config = dict(
    model='self-supervised image encoder',
    method='vicreg',
    activation='gelu',
    num_experts=32,
    projector_hidden=512,
    beta1=0.95,
    shampoo_beta=0.999,
    precondition_frequency=16,
    one_sided=False,
    l1_shrink=0.003,
    epochs=42.5,
)
Rows from block 6 of a small self-supervised image encoder, named by matrix and row number. Rows with one number within an expert belong to one neuron, the router's apart. Each number is 500 + 40 x the weight over its row's rms, rounded and kept within 0 to 999. All counts start at 0. Numbers have three digits each.
After each expert's rows are labels from the 100 images, of 14848, where the router gives the expert most weight on average: "colour at peak" is the nearest of a few named colours to the mean colour under the peak. Only what is clearly more common there than usual is listed. The data: crops of objects in photos (Visual Genome).
# router: slot weights (model.blocks.6.mlp.router.weight, 32x128, trained with AdamW), inputs 32-63
# up: expert up (model.blocks.6.mlp.up, 32x64x128), inputs 32-63
# down: expert down (model.blocks.6.mlp.down, 32x128x64, transposed), outputs 32-63

# expert 2
router.2:485482519480474503435510511471436510497448549495447463455568495538497461498525533495426516547567
up.0:535465457413500516488522524459523507591522517507520500531504463456515487541463586497457546470478
down.0:473520472509472458500479517556501483470547452492453447454504489547487541439509558507509551513487
up.1:520531527501507588496547492514480565432524492538496534460475431491510454486465500505507563531498
down.1:502577539585491521498562530501471529433479476440495497507441484469486464482483529504506450544459
up.2:492459487437461527549526488485572516442473550472466473467515479472530506487508476532498477504504
down.2:483485465477542494375416564565429474557468479458555526447523522505453554511506492491516492572509
up.3:481450495486562460490503507518511498395492552508492483463457617430527542515510542484463501442518
down.3:558464493498479514514418478449561540501498531567558503472503452497504521530425517512433466550458
up.4:482547511473503475490494528511565561466542528497529505530478456495527570498473493527562437474573
down.4:499530567482558464457489512525469570517457519519536482475476419474515451614513541470616546497499
up.5:474489563528413487515486492502510505521540520494457428458497512423465445508497545496453423437551
down.5:405481467440463489500476557528531524492507498461490568536512510500497512470526521518505520443468
up.6:495492499517517448444481426471443531460517520589530464485464469453493470456511491520503483432441
down.6:555484529510548502525500466527565450489469462504509468496468603492479527446540505508553546487517
up.7:501486486459434489456499531537508479359493520491514528517565521499519502579483524471505500450465
down.7:454553513535486464502552499486508520567553439500444462468454478507501485474447550532463481498556
up.8:492519492498599534502475523497417544552514450514452398528474485495506453443506523488510532418538
down.8:548495471510500518439446468555488527454494465542565595547524537493401548541499528471525476486506
up.9:497476532448469498571515457453625521555525442472497459517497528513542495508474496516585499504447
down.9:502477520534393479521545528433469544499508530499524528459501491511513443515419553505499388539493
up.10:501447541507518551480541479525474572454482549500457508488496500514509504479519442434517502455535
down.10:448512497487510491521459478530502463477480487470570529374533510487504443528517548551515538526463
colour at peak: black

# expert 29
router.29:533508504523554437560533534557509493560557489466590534558491469440417491469575445518555559455482
up.0:551566582436499463512483501539443504498561532566479560449534471461498535516449526508516528496518
down.0:493420449561497555498491469483524520525506503400498472484515498549467455446502453504461507534453
up.1:529428477475463482525520478513568480556475458561537513509490458516427477486632517556519489498499
down.1:559490504476497476506489488521507455451506541445475502482506504534487561437470432453574486497468
up.2:519436539593519464472499444508458455494499591536465494509522548509514560434477503533476482502491
down.2:497560390394496419500432534464536510506549514480480566470523508472587444511496504501560461579508
up.3:542499489417513508489504477448491480485543545472510535493499471468480509545573572516477459525501
down.3:522463480560491514433487502445491474537439501474533531536493495460530539482542525521498570495485
up.4:540522491439538504447481510455532493479460483473460472508480491486513486581480509576504495517509
down.4:472515516507499489448525535452526501531444488557480505510521508501483472496473473583524455555459
up.5:518495513492506487514528507533500473488443496507473454458569522439549498504506429502523525516590
down.5:492456577565480509501488582514492527530530498495492431537532459380501484478564450582501510469504
up.6:520489461477490505487520433480553479508474437500563482600437513539490503529507528481463492493499
down.6:523499520416559515545530500485488503545437537506519490498424502507485491516481448528545530509587
up.7:497570506506505478516496489527491587441482482497478535458467494524456527487502508566514457500497
down.7:564538494498478504492481473517511484529475472573443426521542492480429479467503479520487508451505
up.8:475497503514525474532446561567590501417498521448506485500476483543420498556564567526497518443494
down.8:585521510495524521533464484524464517506579517548450577470516501494513566426515458612468513471446
up.9:539460508487529475470529531478574491448539485490464459503497467455548542487511516489624503548514
down.9:481526514513501511526463459461444503452523557564517509508497444429497522464475495576466561581568
up.10:485554502460525477461540534497524473469489495497490515503490499425511415377498495541467567509542
down.10:533452507452474480533488467456465520532494564514472491508538452558516535607475459503480477555522
colour at peak: pink; white

# expert 8
router.8:462464541551551474524516512528437573457505512530520494530534464445448527446561443516450503542509
up.0:513534461508492431481531529527556441596526458521447504490448447553503568554530549513444531501521
down.0:530506492465501492510506544477628527474548481463549531499503494440489445489504482510458535495496
up.1:550540389488500480519501458513513469556503444445533504437491484403522560494490480512525511502533
down.1:514519501532551517472480464502520548535518499500499535438603497481461492502478504504507460491498
up.2:468530499469482462432519531488486436465467483494383502509541502508503432533466563547421409530416
down.2:509572517409478502487408483491480452580454456523517491464520516513507544491479515528423606587472
up.3:498495488434577385467511544545519507581496549497448425513479485521545504562458521490510458548529
down.3:488415500520464472537532588582500448523556440442474501486521530540502424450458499473488532458503
up.4:485499478440509482540515478481479512460480435463528502551477503492507475506482448514588491471533
down.4:545464500536513486558477422467448475497524507430488514563508427481520377535557507529472513520495
up.5:438490525471500482384503508491537516462457471566440512510548483524599478496425520445578508427466
down.5:476478553628496491495474501462465497484517516546431454461538501514506521535477458531457527449445
up.6:540483562456432448483469475502526458480511496553517514550511428502507435429607465426558565513484
down.6:464437447488481465550478455492499650525535506516519514411488488495551491531471526473538530500505
up.7:481511497568517501543461471462441489491498530527546474504541431497516518480475483525532488533452
down.7:525451522473486436548554505445516542492512457509461526493450505436481483509617512512459539432506
up.8:488479454420384483451617504442536510500500467576491474458554534502499398475542483533542484498510
down.8:544461498516516427523469515505518477494495438489499564536457508464526597512469496482514489528489
up.9:503454527499443510516501536517450608596490496512474570525614424439469513489484512531584529460573
down.9:491489510577480478518551478474480465507525502479486500511487530464496548547557502456514488526500
up.10:539519525543500492534505485486469483537491569511493490554570484430495487527524473458532587547531
down.10:530527510528499488481516521419450507498454524501545526488597450507536431547469518541465563463476
colour at peak: pink

# expert 30
router.30:496544493446499454585538548461455495533554472543535496592520449563481434544546446461489452514482
up.0:520507493500497561506546455542504473527518501455528501431541458546566481443494475499512531488526
down.0:542529501513497485522448500474487471518517503518487507484485496520540522472477456532491395451516
up.1:519485580449497520497493464524536477511490512474562541518522477552594537525510499514584519469562
down.1:512493511478490560521473470463578531547472474468489498533499535454473498431583476460506418455465
up.2:428398511493469502462607504497485456508528475499479538451520485518491552500554555504490533502544
down.2:552451472471517497487511513589512486516457460511545517505488549479511575489420534501465492484510
up.3:518507516491496492498593549507496492460564594444528462526583444567500475502451465473477528499505
down.3:394533492483468466457474480490492523497490527510525533499583589515509572538500511502487449469545
up.4:536543428542586462497586477495521464382473511521527587492509494474423476578517502519512511482450
down.4:473498521556488397443580476462479528575455512565578531524582495501514492533475530572443519481485
up.5:507478487563512501470541460462517467412494479546507574462494537462478494489514514520506552478513
down.5:517552452571536492486470486448590480488532472520470528414553453469493546537511505496477515543490
up.6:530461503552520499581599497421493405491460515544512492477494472499491552548510531561525499542507
down.6:496474462499526476493435502496502546520449503480480528505474435484482489409515480426521422535490
up.7:432473501492601417507464501528544525450432480469541582522453489578508477497490502477457491522486
down.7:485467484473481478469451485582541448461565452504516522516553503548497512501518542551533510534475
up.8:512479497492500401491492418543477542480470506509504520501472469422491581480550511531521492415485
down.8:529494487443482549525512581503475540470406491522612497462499480557474491541527425443558546517517
up.9:455457514544513507424468559589516543501495497493434473478517480508490511509544522470446558551507
down.9:501550508501536468489523505515468572400519561511477487481460494498510551458494509533506546544478
up.10:492497506492557563406454499453511494466561458425475591517501493553528522421513521594541519505502
down.10:464452515580480470428453566543523543522497486515456497498473517517512499559483498497446477547533
colour at peak: brown

# expert 5
router.5:488398563539449478441536521504509536476524513485574526542539460505500483508506520503475515503499
up.0:577513521517486527506556440566471493421596491472471545495535454491481463537528562454532487503495
down.0:482567496561495520418521412507411487431481509481501502501494520555427462524506504541463511499593
up.1:510473500493500507458505519512521576601452489529505480500556501507520463527484560505593456445497
down.1:554539468455494406512439440507467507476547483500517562483498460485504507500514475503525526527490
up.2:412499530501500481438498526481526516466504448496466467489515478553507484508446548493547523528583
down.2:577531533458500511495479530495475472578469448574464511478566449489503475507526498461525535517451
up.3:471495479484570455582478558518477525430498442515498513470546524506504553461483484595488516513476
down.3:419559561502480531438420489532482491483504473475519446473449491477558500535553450475567555492486
up.4:546601479442501500499511508454529507507488517605463436509405520508496513536484498529515509496526
down.4:484474505488526461450520511487492564497521468419463492464515544504562509498471555439563516519474
up.5:526497471616564505513435475480479516466409532526528565536526497561491525468509531482480526558529
down.5:553509462467486515605481494432463529463455475458518476511516484417513537495556527528546460399497
up.6:523503518443496496535501498514475479491516428596497433478510563501499474507464470460527500534489
down.6:459505509408507498509425580525466485535475412479463482492501505505556429532467456518526592524459
up.7:451439478487518509485459432481395583510520516457511447400465484486492495502538504509386424522530
down.7:517508467495459589412524490537544462535503491445551489455518494503469460496507481470458601491460
up.8:445472520529493441504499511463429447550480493535441422482475511515466452472490552472432481519522
down.8:546529507521478572504423593522546511468507483525509457488503496577513594634504510454518573483488
up.9:552513462421499524518525531455486525531479512636500599496550502518496483427457548503523492470493
down.9:524391561541451543445478478467465508486565464476471466515561557482527575461440468552491499516485
up.10:551396519597523516450506521526463479521482471452472502476500503479584492552521479443543461547493
down.10:513459462527549458543414471523486491478475487451489417540448559488542577453475506473511422545599
colour at peak: pink

# expert 9
router.9:507471483484498436561577524485492507499445481449508435546470464459477494497534486527453501537464
up.0:571524487434502442437484501522501539448538500518478503491523457423481492486392506467477550539536
down.0:515502531544496527497519500552397513524471521471518593442468479480482518525534509462504508477453
up.1:473499510594500436562500500480541564464547500508515446487392542514500515535561529502456471542476
down.1:470479496451509578534509545495477443453490517522559429449460458544574507525505531480479525484519
up.2:479426530544531548522461534427512504516497506498508523496505473513510468505598472460586532485465
down.2:503539427478492464547468501459425500450539572513507482482439480490489526537480476496502501512547
up.3:479494517513466477541524510423412532490547525492398485452450485459487520581498567533502546620461
down.3:422577497525506523463477470565516531564554501472483579505481462464512490499517441497429513515481
up.4:489503507583590502503490440537490459422475502545502522493495548550527460457442492517511500518469
down.4:453519530464519520500461441450454488524542486507517544470459456584411548504524501470440476540455
up.5:523490498548443478534512493499491509587479483496604493534524497440519545541595439518546490465536
down.5:536472443497518476473464504535585455475478426548475480515522594552473450549488440496491495488529
up.6:500505525498499511565515489507443496558555503408534497503498522545493419416603524541515462485483
down.6:546464431478547571532496512472509489487554476458493398560537519510522447486521440486507482460523
up.7:482494443426503473456531500454525554441464535576542525495492440545483537485550500524589507613598
down.7:485472464611485500503513529468494488475508493476484523437551506516531599502490503525478434485450
up.8:467495494529502487468470435494550477493454485534504512558471495577531522481444485485483506543442
down.8:505504578476421471512435507463435591546477349506456575494524487491508539522499527501461429491516
up.9:517504544504502578504509518497422478524517405509497553514555461497488481498483516514540583516565
down.9:548516515576482500477529511402427487462502502571527530547512597472472513499476528512560470533506
up.10:510547509484506526465501496524486480453503587525455452519530488557528550523480530440552526534445
down.10:461506483432465508564553499451515521455491544470547437475484490470527495503514472562499574539512
colour at peak: grey; pink

# expert 1
router.1:520495504482478499486493485527450572547512551442498495451474505423471472480534496526445516553571
up.0:502523435410513445518519525536520457444404556451508445490454526533531417578510496456513505548457
down.0:555468466495495478524497500447455631507582516473457546511417497538476459536490498460498501553498
up.1:524526537513489516524515529446439493481511493452463497588508465479605553407614508491522481474479
down.1:509508541490556517557549450561515523537393498513573442479530497520455537507508450585454503472496
up.2:548502463516479493521558517517447453517493375549481430455542497462610538521451527581469464475518
down.2:504535591556533486464512502506508529500527445455416593481566396569482488516518515490482497492581
up.3:450530528533554551500536449433554498505489507534514487525480538472506428591510527538484535570497
down.3:514491493481466491493505522548549494468521490555606502543519549524516388493454549549452483524497
up.4:517512459534506457496543558587488527509516533574518475525515504459530572461550501549565583460475
down.4:480515483490495474489559494498542458479490442499515475470530448500495491537543471480489478475478
up.5:465463509557445505498500409475500501457541434526481572618504414492431507492505524507506515492503
down.5:494490442488375504548510489458420567470493540437448494419499417447561534525489510518503503514476
up.6:458536488469458467503542487500456486461515509502491566540470556519492582409483486510490542498447
down.6:516552487494537453451491438453547480493587497571614426489578499483546529496482483485560490520540
up.7:479531501440398553518488516509437518555442486594498573470512578478511527529531516489496499520542
down.7:498467552501509439456501512441508512525545472498471450554426422529502484481537560536495508476469
up.8:490534516486546575485466507532538534504447441499491506481475488484494522565501482515535457502573
down.8:508512472492467471386471496496511493509522476518530480521524477435507495522493535510476492547498
up.9:508469579497448485460479532502545530558571469463489497520466546499502466540509413465550497457467
down.9:503446486458486498488494483460502499470483544413514503480564472501501437474586520588573522498505
up.10:488495502493569530443501501550333428487431518486436500463498523446545499579489523549542473428477
down.10:515506443508489589480449464498492497487506494502565476501478535509501464462443436497524515470497
colour at peak: black

# expert 3
router.3:522495474505456467489528453475510553505496508531489471425569476458492474475519472514475538512485
up.0:492551459489475496474531513498491429533508496457483482488559475490472480422444506457551542465360
down.0:516500512481500502502465412434542483496500534537465478544504537595475408561500494465497497516573
up.1:476488530504485463494428529483483534482529459476542492480536466490490490472448494417431471496459
down.1:524503481483516598517412491456453511490422517523463458539507514516568517531522528533481551514569
up.2:530559503496485459471537581479528500500459531494482476478524502467446528494551470552492516491503
down.2:469539486448511464558518498472539522454502530497435573530470512505485502549470460527531464489580
up.3:487532525564494502503522532483416517520480452491503464497593431563480489430541516507528506510512
down.3:501500573580451553460500494493516581563450549469518510566466477473477577539476526565464510444494
up.4:536429522520456481558466524501561498458487517499533533543448499498420560471576520494523490526584
down.4:448531445532436551534459458485489577503488514498565506508487456488522503509496488409526453502426
up.5:500488450490485449498531505597542474440555545543479470489532553507481480520491474386463512528474
down.5:549480502516492481513519460543610512550511504491451496478533449574545483479512534481547482464520
up.6:518509516474502429532498546470448464564541486564475495522561437522557484477512428453591564564474
down.6:564434518605479497541479505474500600511496497517568483564527569547483477468517507472507534494505
up.7:563417507476511510495507498476565439528525569512517439507523468550566511534484546480487512533450
down.7:507553532516441498551518506521521549450499519527524497456445470527510598500465615513482496509433
up.8:519506505414539533476472606474499499538478470494527483477452519491512490534494546487576471480436
down.8:493475443458550523440496504533468474500506504433498601530477498532489505495476500491465472502558
up.9:546480584461502544533474501459464487504500520479472514536509506487606496421534535544481493505409
down.9:470435523486499508467508479510482469446497523524538485527503523565412511519419570523580522466560
up.10:461451440450563508563502484494537529477450491476485478525537440511501526560562493555516497417518
down.10:457522468489502536484507453483433501476561506494534591478550432492500503512502492483587459539505
colour at peak: black

# expert 19
router.19:492507539454510444447505548536444541512510533565522476494533501444467458444567479513456578561582
up.0:469431553582480462533572499497520530498425463515513459583450444492522497504564559476439521509467
down.0:465424532521498546482534493537465489462465543454504535520461547501505505526447432481481531538531
up.1:521473484482506473481531505473460511450531498541405555472456496450505549461473500518509478498540
down.1:463450475486482477555459512547538558447444516488512462542587541555455439472487500483522463501525
up.2:521492502487520491497531510500502509525501544520517572510512399521442495529561489493515497519565
down.2:581517477491442474523467511515575541446521469527515494450427635459514497452460510503410519513532
up.3:517515443551488489442504494503539567502449488471499544463496491519498508486501401551500529503594
down.3:460445557469464415507478520495571527491512499457534516481440502390470572415504522472503488543501
up.4:496392489417508519487427478480520410499482505471532555478461492479573530465489470478435533524532
down.4:511440497570463507577473440449490547477557434525477408512483473543483492516501474500572484489507
up.5:519521498505495443502478423488502472500513469485507498537534500522570497439495446473455565445504
down.5:471463478442487484500502505521521441547464479485537481574532443546523492467510455472452477513534
up.6:462495447482507452525542618565437460487543505504464561491492505531503434453514504522459447480504
down.6:523542521471525558515501444565466522558447430519471507521486453538510528505419471499485499506447
up.7:566483555505428515495441541526503481543516429517533483470498458489495486498488493513439491472497
down.7:501551484480520443475586480452495497489490630501498363498469504536570465507525511511532518500489
up.8:432463445535428534499485529451491553477435609492457475496556533493529499399503559464449562478476
down.8:556425579492405436470498516477521504402482440549469436529499432496508569570484510527490528514485
up.9:520512499492497456546523557427417479533524504533456564456544545485497465491490498547501514512565
down.9:517485489509434428507509536551501460500428479506531495497467413551487560496544598494529525516460
up.10:432436498393555493523497540551478493455454500494539525521460511508512371500509574519505475460508
down.10:600518452482466501562556441464415453489532502472513522558455508483480520497516536500507480502484
colour at peak: brown

# expert 26
router.26:540543552490444500556564547528505484486545474381491498495484516556484498582556491515599535445467
up.0:509527544492416523507473519476449509500514520515539560475417438529485532491417543423531513574512
down.0:510513504501518502519479492520559484457488502512536522523395439488520535481404475500512432557506
up.1:426545508421489525419506456497394469535495504516436503524489515551493473508452523506594476509490
down.1:485619476539492521497579456488497469470505493490537525465466470558523523528520478535486497615510
up.2:473461501516545446506476455415468490480467512508438474389510472516448485469508554559515468446480
down.2:506490506498490502465455559449479550487572583584505531469497447517474532489513513536488549568557
up.3:459503525500513536479487438465476515488484405525581462529474462543492478529553483530488518557501
down.3:460568450462547478569467493483487416482511504493524493549488554490474494543481488543461503496508
up.4:545440482408517427518482450574440475529499471485449532548483521503468463484578421554478477505543
down.4:529489476531524536469489486537486478555532533478555521467566463514411533465485435597521503447401
up.5:494493597513510569504581497558536510519530507500511513444503515520477555458492480497582489453467
down.5:448517474584525405500500527486527486549553521467503417466538522458449471480504523561516446487473
up.6:491481478495513540475453508519549576534548474551517537502490408520511448553523513495468456483550
down.6:518527480498474428493517498478490470518474474508411459524530486503543470449500552501528530428465
up.7:494492517480492475400504532492542438538556480446483507494499552572510521556542508458546482520522
down.7:515560461497498531496546494493536434433483531517448522489487567513560490470562506472552604479551
up.8:489515481445449454459490479501528504533413504492489533569497489450488481555526526499450474452505
down.8:491500474560437528540470537499456502474505541544503589490446462470446441512488423533489533499489
up.9:466497488516550470454479552516438493476461423520506494474491512448496480553466497513506462588461
down.9:509477498554499457420516445510478429497465523428467587510533438522502569473533497603469518449505
up.10:511530466446480476556485492568523516459592561498486518418452460475483450505630507509501470458536
down.10:530524518516463523533508488471520485499460489538566474423492580551475612537542515559517499516501
colour at peak: white

# expert 27
router.27:495459512501557426521503478562559519517516459553549461593524487510473523489536440469471507485507
up.0:419478544424484524547451444535497494512509546490544497449512549404444523495463564525488480534545
down.0:497526449566392518498503467537416452491512559594480558489479510455446501417474502540462513492459
up.1:536528458531489486427469488456571584428492535487486535493532523518473441536500498537469531520545
down.1:538566487541506477452469495471461491518551422463512479455495494470463555488489503513504484478506
up.2:450474509533493493415432496497437447454459495520457490473499484547497501504442560467492523561461
down.2:603501485538499484489479475552500475487565504423530558501545496545507502501449475486480460526523
up.3:507537542533542505436462476517478488487515520422485567462490514481506430499531571570475500409508
down.3:478523525490511528497486489483522498525473506454592477479529524569467485516530455449574537512519
up.4:515444472504534426488523466496444510533474514452453507502468470477552490464496511483614566498522
down.4:505486456454434493509480520494475568545468510601517497449474487500455544560520463495490449525544
up.5:534543529523444482536461549464422505539607510536403470485384503533468544471480516503475466522529
down.5:457546405545517529467532520514533562460518530499521491590475564469532558482421511511468550540573
up.6:546491501547521538501486480587545467485403453505505535508472487531499476481468600462502482511496
down.6:515508431485504528499523474452526533513507563493539567483491539511583424508545527550523440475432
up.7:573490485516474505522506505542598481549458425528562537497561551513461520485437536519526529492528
down.7:488464501517535501534458464493510499457490484551422463481515419526610470447581488563525384487426
up.8:515451500557506465500602497526544512476440497461445499509468537538490501567507499509524482497486
down.8:514516559442579452523466514527478469441505481492482398505462510502522499536469504500502470575546
up.9:537505536414481450512551446501485510462479555509487456486485497513500527520565512487541446485471
down.9:546476452437457517487471579576439498484494521508480571500515475510468460517507525516529574508485
up.10:489461481574500494527565510453546505544546437526438452512503497522490479526518534490458505502411
down.10:538429458420466411497490483574468500519425475471538532520550485464500523506509504528559474480573
colour at peak: pink

# expert 4
router.4:478446467572573501502464534473454522539480483538630476527489538502486535469522384520560520473474
up.0:497560561502609498560497438466537503474570468470416502486511481493478554552505491535525481502501
down.0:382508475500495529481473558483497494470505565436494502559549503515457557485459480503476501456513
up.1:537539513449549468479513524497546574554502432550511491537464477556518552493503579510577499557495
down.1:580481532515401502524454510501480460437509533487489468507555577501503435511532396534508508506514
up.2:534510546462442568440461521470534539524537521428528520540534591471505552563448459519535500499540
down.2:514539516476434408586485507501501466437493466530475528513490557530534483483533460507515529438422
up.3:453480479512507482498456424529529525517481504611562516471457461470549562551562529496532540503531
down.3:544516496546510522540462518507479502468549492501428488484529484515486420497496466417446486458528
up.4:430533527521577491481459471494499510437492482479500538499390521515528533474569465463491472448553
down.4:568509554381449442502497520546532507474502441440512478512509496473452555523499570546439537505480
up.5:484439507566497505543482503489492500475478539525537473419511504525467482602498504525428536448473
down.5:442514535460560444528492519499461526531449516441507500528469463478493477451540415537500470502500
up.6:508523548494571435397564534471499509485508524532504414507529507454462465527475524467493480504443
down.6:511497463525482450496500447484506435483532537546462594468519549558493455530537511393520434511463
up.7:497493499525514484524461550570531502471435506458509404463491561558527509549461530495541493466544
down.7:510507545514502557549523541459499522536527442471463490459516536537433449504514439475501556424501
up.8:596528507467486552457509470534448454500516477495481474532451484379509491448528510535515535520480
down.8:475427487509500502500497519571508611543510519446492523478482505559501479515538507465487486475510
up.9:493562500470475583402527534553491464524491515508502489501456466489501499583541529465544489398485
down.9:525557556444576522472453503451498473459473552477530527528490545550557552567485558508452470504498
up.10:509473480471525511460500528544502543497449500524616514526424485513513497495485496567514458552452
down.10:455552474505482500579506448492541523479572495481436524473484565540452507576527570464531521462500
colour at peak: pink

# expert 28
router.28:449524533519520423548557548513502547544529482475532493533526470452462440511509506510453498520439
up.0:475500441564465427545554570460511469509539507485587502505489520553459542459593526496504552541548
down.0:494450428466547550582498497537479503500431510438472534447503553489568534492431493521502472520513
up.1:494479529479468512491480468512520564426492510512571508517545452526512472487502500515553518514535
down.1:505546466509525467554516506520466463503427455464496546503538510536446548547461491518453455493448
up.2:503467507540527509467558558526561524520572491530548428482499506505524488483545466481484486421451
down.2:516504459484546498497466561505506535494529512519487492525420535531415511511432557496500510558511
up.3:456543473505503441477505488605503515457435485514488485568506536504529488545424505444472523531417
down.3:525500479499478491503473484502488484511520592458549489454462476460471443529546533496571555500526
up.4:530452439559524534464541531533514485499538488418496479571445587389499502534510450513491494453472
down.4:574517529556572550491407534434507493473485522498461438534555506540500501539461440613562507568499
up.5:541516431524513452555485539584451551505491503510502530542459406515412539515501566539524427479505
down.5:515510531489451559460460507465504471484484536557568484459501526541455443420553433521510502486481
up.6:504519495448480498498470471526515540524463424506521506519501427472501509616542479489488535499522
down.6:464525505582499470538443486498501528580471510547474496403499497484490471580444490436517487583484
up.7:524506521473501443537575487453448476539531535510454530449557510486562452536505580511493424525504
down.7:452527501512497567484516503524525512501529438510505541431493523489500512550465485504534562550507
up.8:483492486490476467465502512498501466514511510461515522524511428430457458545517497458488447557501
down.8:459505523506495501424505525504588465516495499474443512471498510482534625441499495519519473498513
up.9:480479475565584516485453517535483542529490482544494475533575524516448529441564529475465493520499
down.9:469513525489477475499564511516486482445466492481502560398489518500503537520520538568490485495460
up.10:527589455403535516543548500498446545518551495456468496432502487571480439469467449510543515499495
down.10:495538569530454549542455509465444509500537468546514513562518496477450508506473507507556557535493
colour at peak: pink

# expert 15
router.15:530503516425446505435452489505476514537513540582438476478491483462515442475528549543424534572578
up.0:542465498478461443513486452450416446468483451467475451501500559465539560443556433493478519453511
down.0:538538455443539501491517425429573563485478496491535502440474460507428487555539465497515480499531
up.1:484460495449545538463476500506425499496546589477532483499528544532431517450434498509473439481526
down.1:543496524504509441441464500485565440498444505485504511527505471518543545543523478555453536500453
up.2:570551440514492542456557543534584514476512500560480512557526461475466606509532516496544470514471
down.2:489425507559379494493502516404476500541495525560405497471520386511532547587516487499512533481493
up.3:531433486526447531511541446495597522529556494512508486496512457529526491473481567529450396446504
down.3:421526521500501509485493494530487544546558555403554491446512579445499485507497496517518424555445
up.4:530548476434554544534473492535530567530492507554441476506501538500542576543535505509396500542504
down.4:494499612561465485494577490471480503499482520503580403498401527472477439486495398531483503541510
up.5:436491495533542503461485541563507465456576435515500472464502459569451458495515519500473443466493
down.5:519480582517562506501484419466448478508478525518501563579525508409482576447537599507519521479508
up.6:464497529517570461638508541465501493504494455531537513505517464450477505484503493496463490459506
down.6:526529520555502454445524490509520548510552493486521493487495503527497501497532583455462621538538
up.7:529485536490498510401584554482513579474468500492497505498531461559493535469503501430482522414550
down.7:498483468497471408564518495503440534436487500509516492424539455488513522507554535490510497534498
up.8:502504577448497498504507525453449515584509497489464497480485521463502572463504538498456443465561
down.8:526516531527431497455506516516521455505527449474510495505420567548617489523468487521565481494499
up.9:493375485510525524491529461483497427451484489466463561491523491507471565443494473485464526548506
down.9:532548530521417439493450535563505469506475478548518484446510482461567431540511423462587396449459
up.10:458502521472544508468502490459368505514565503494482514400515476542449500474502456422500554533462
down.10:484510442504441527520450417503548492475546537452420490520532495531556452502459440539537465483541
colour at peak: black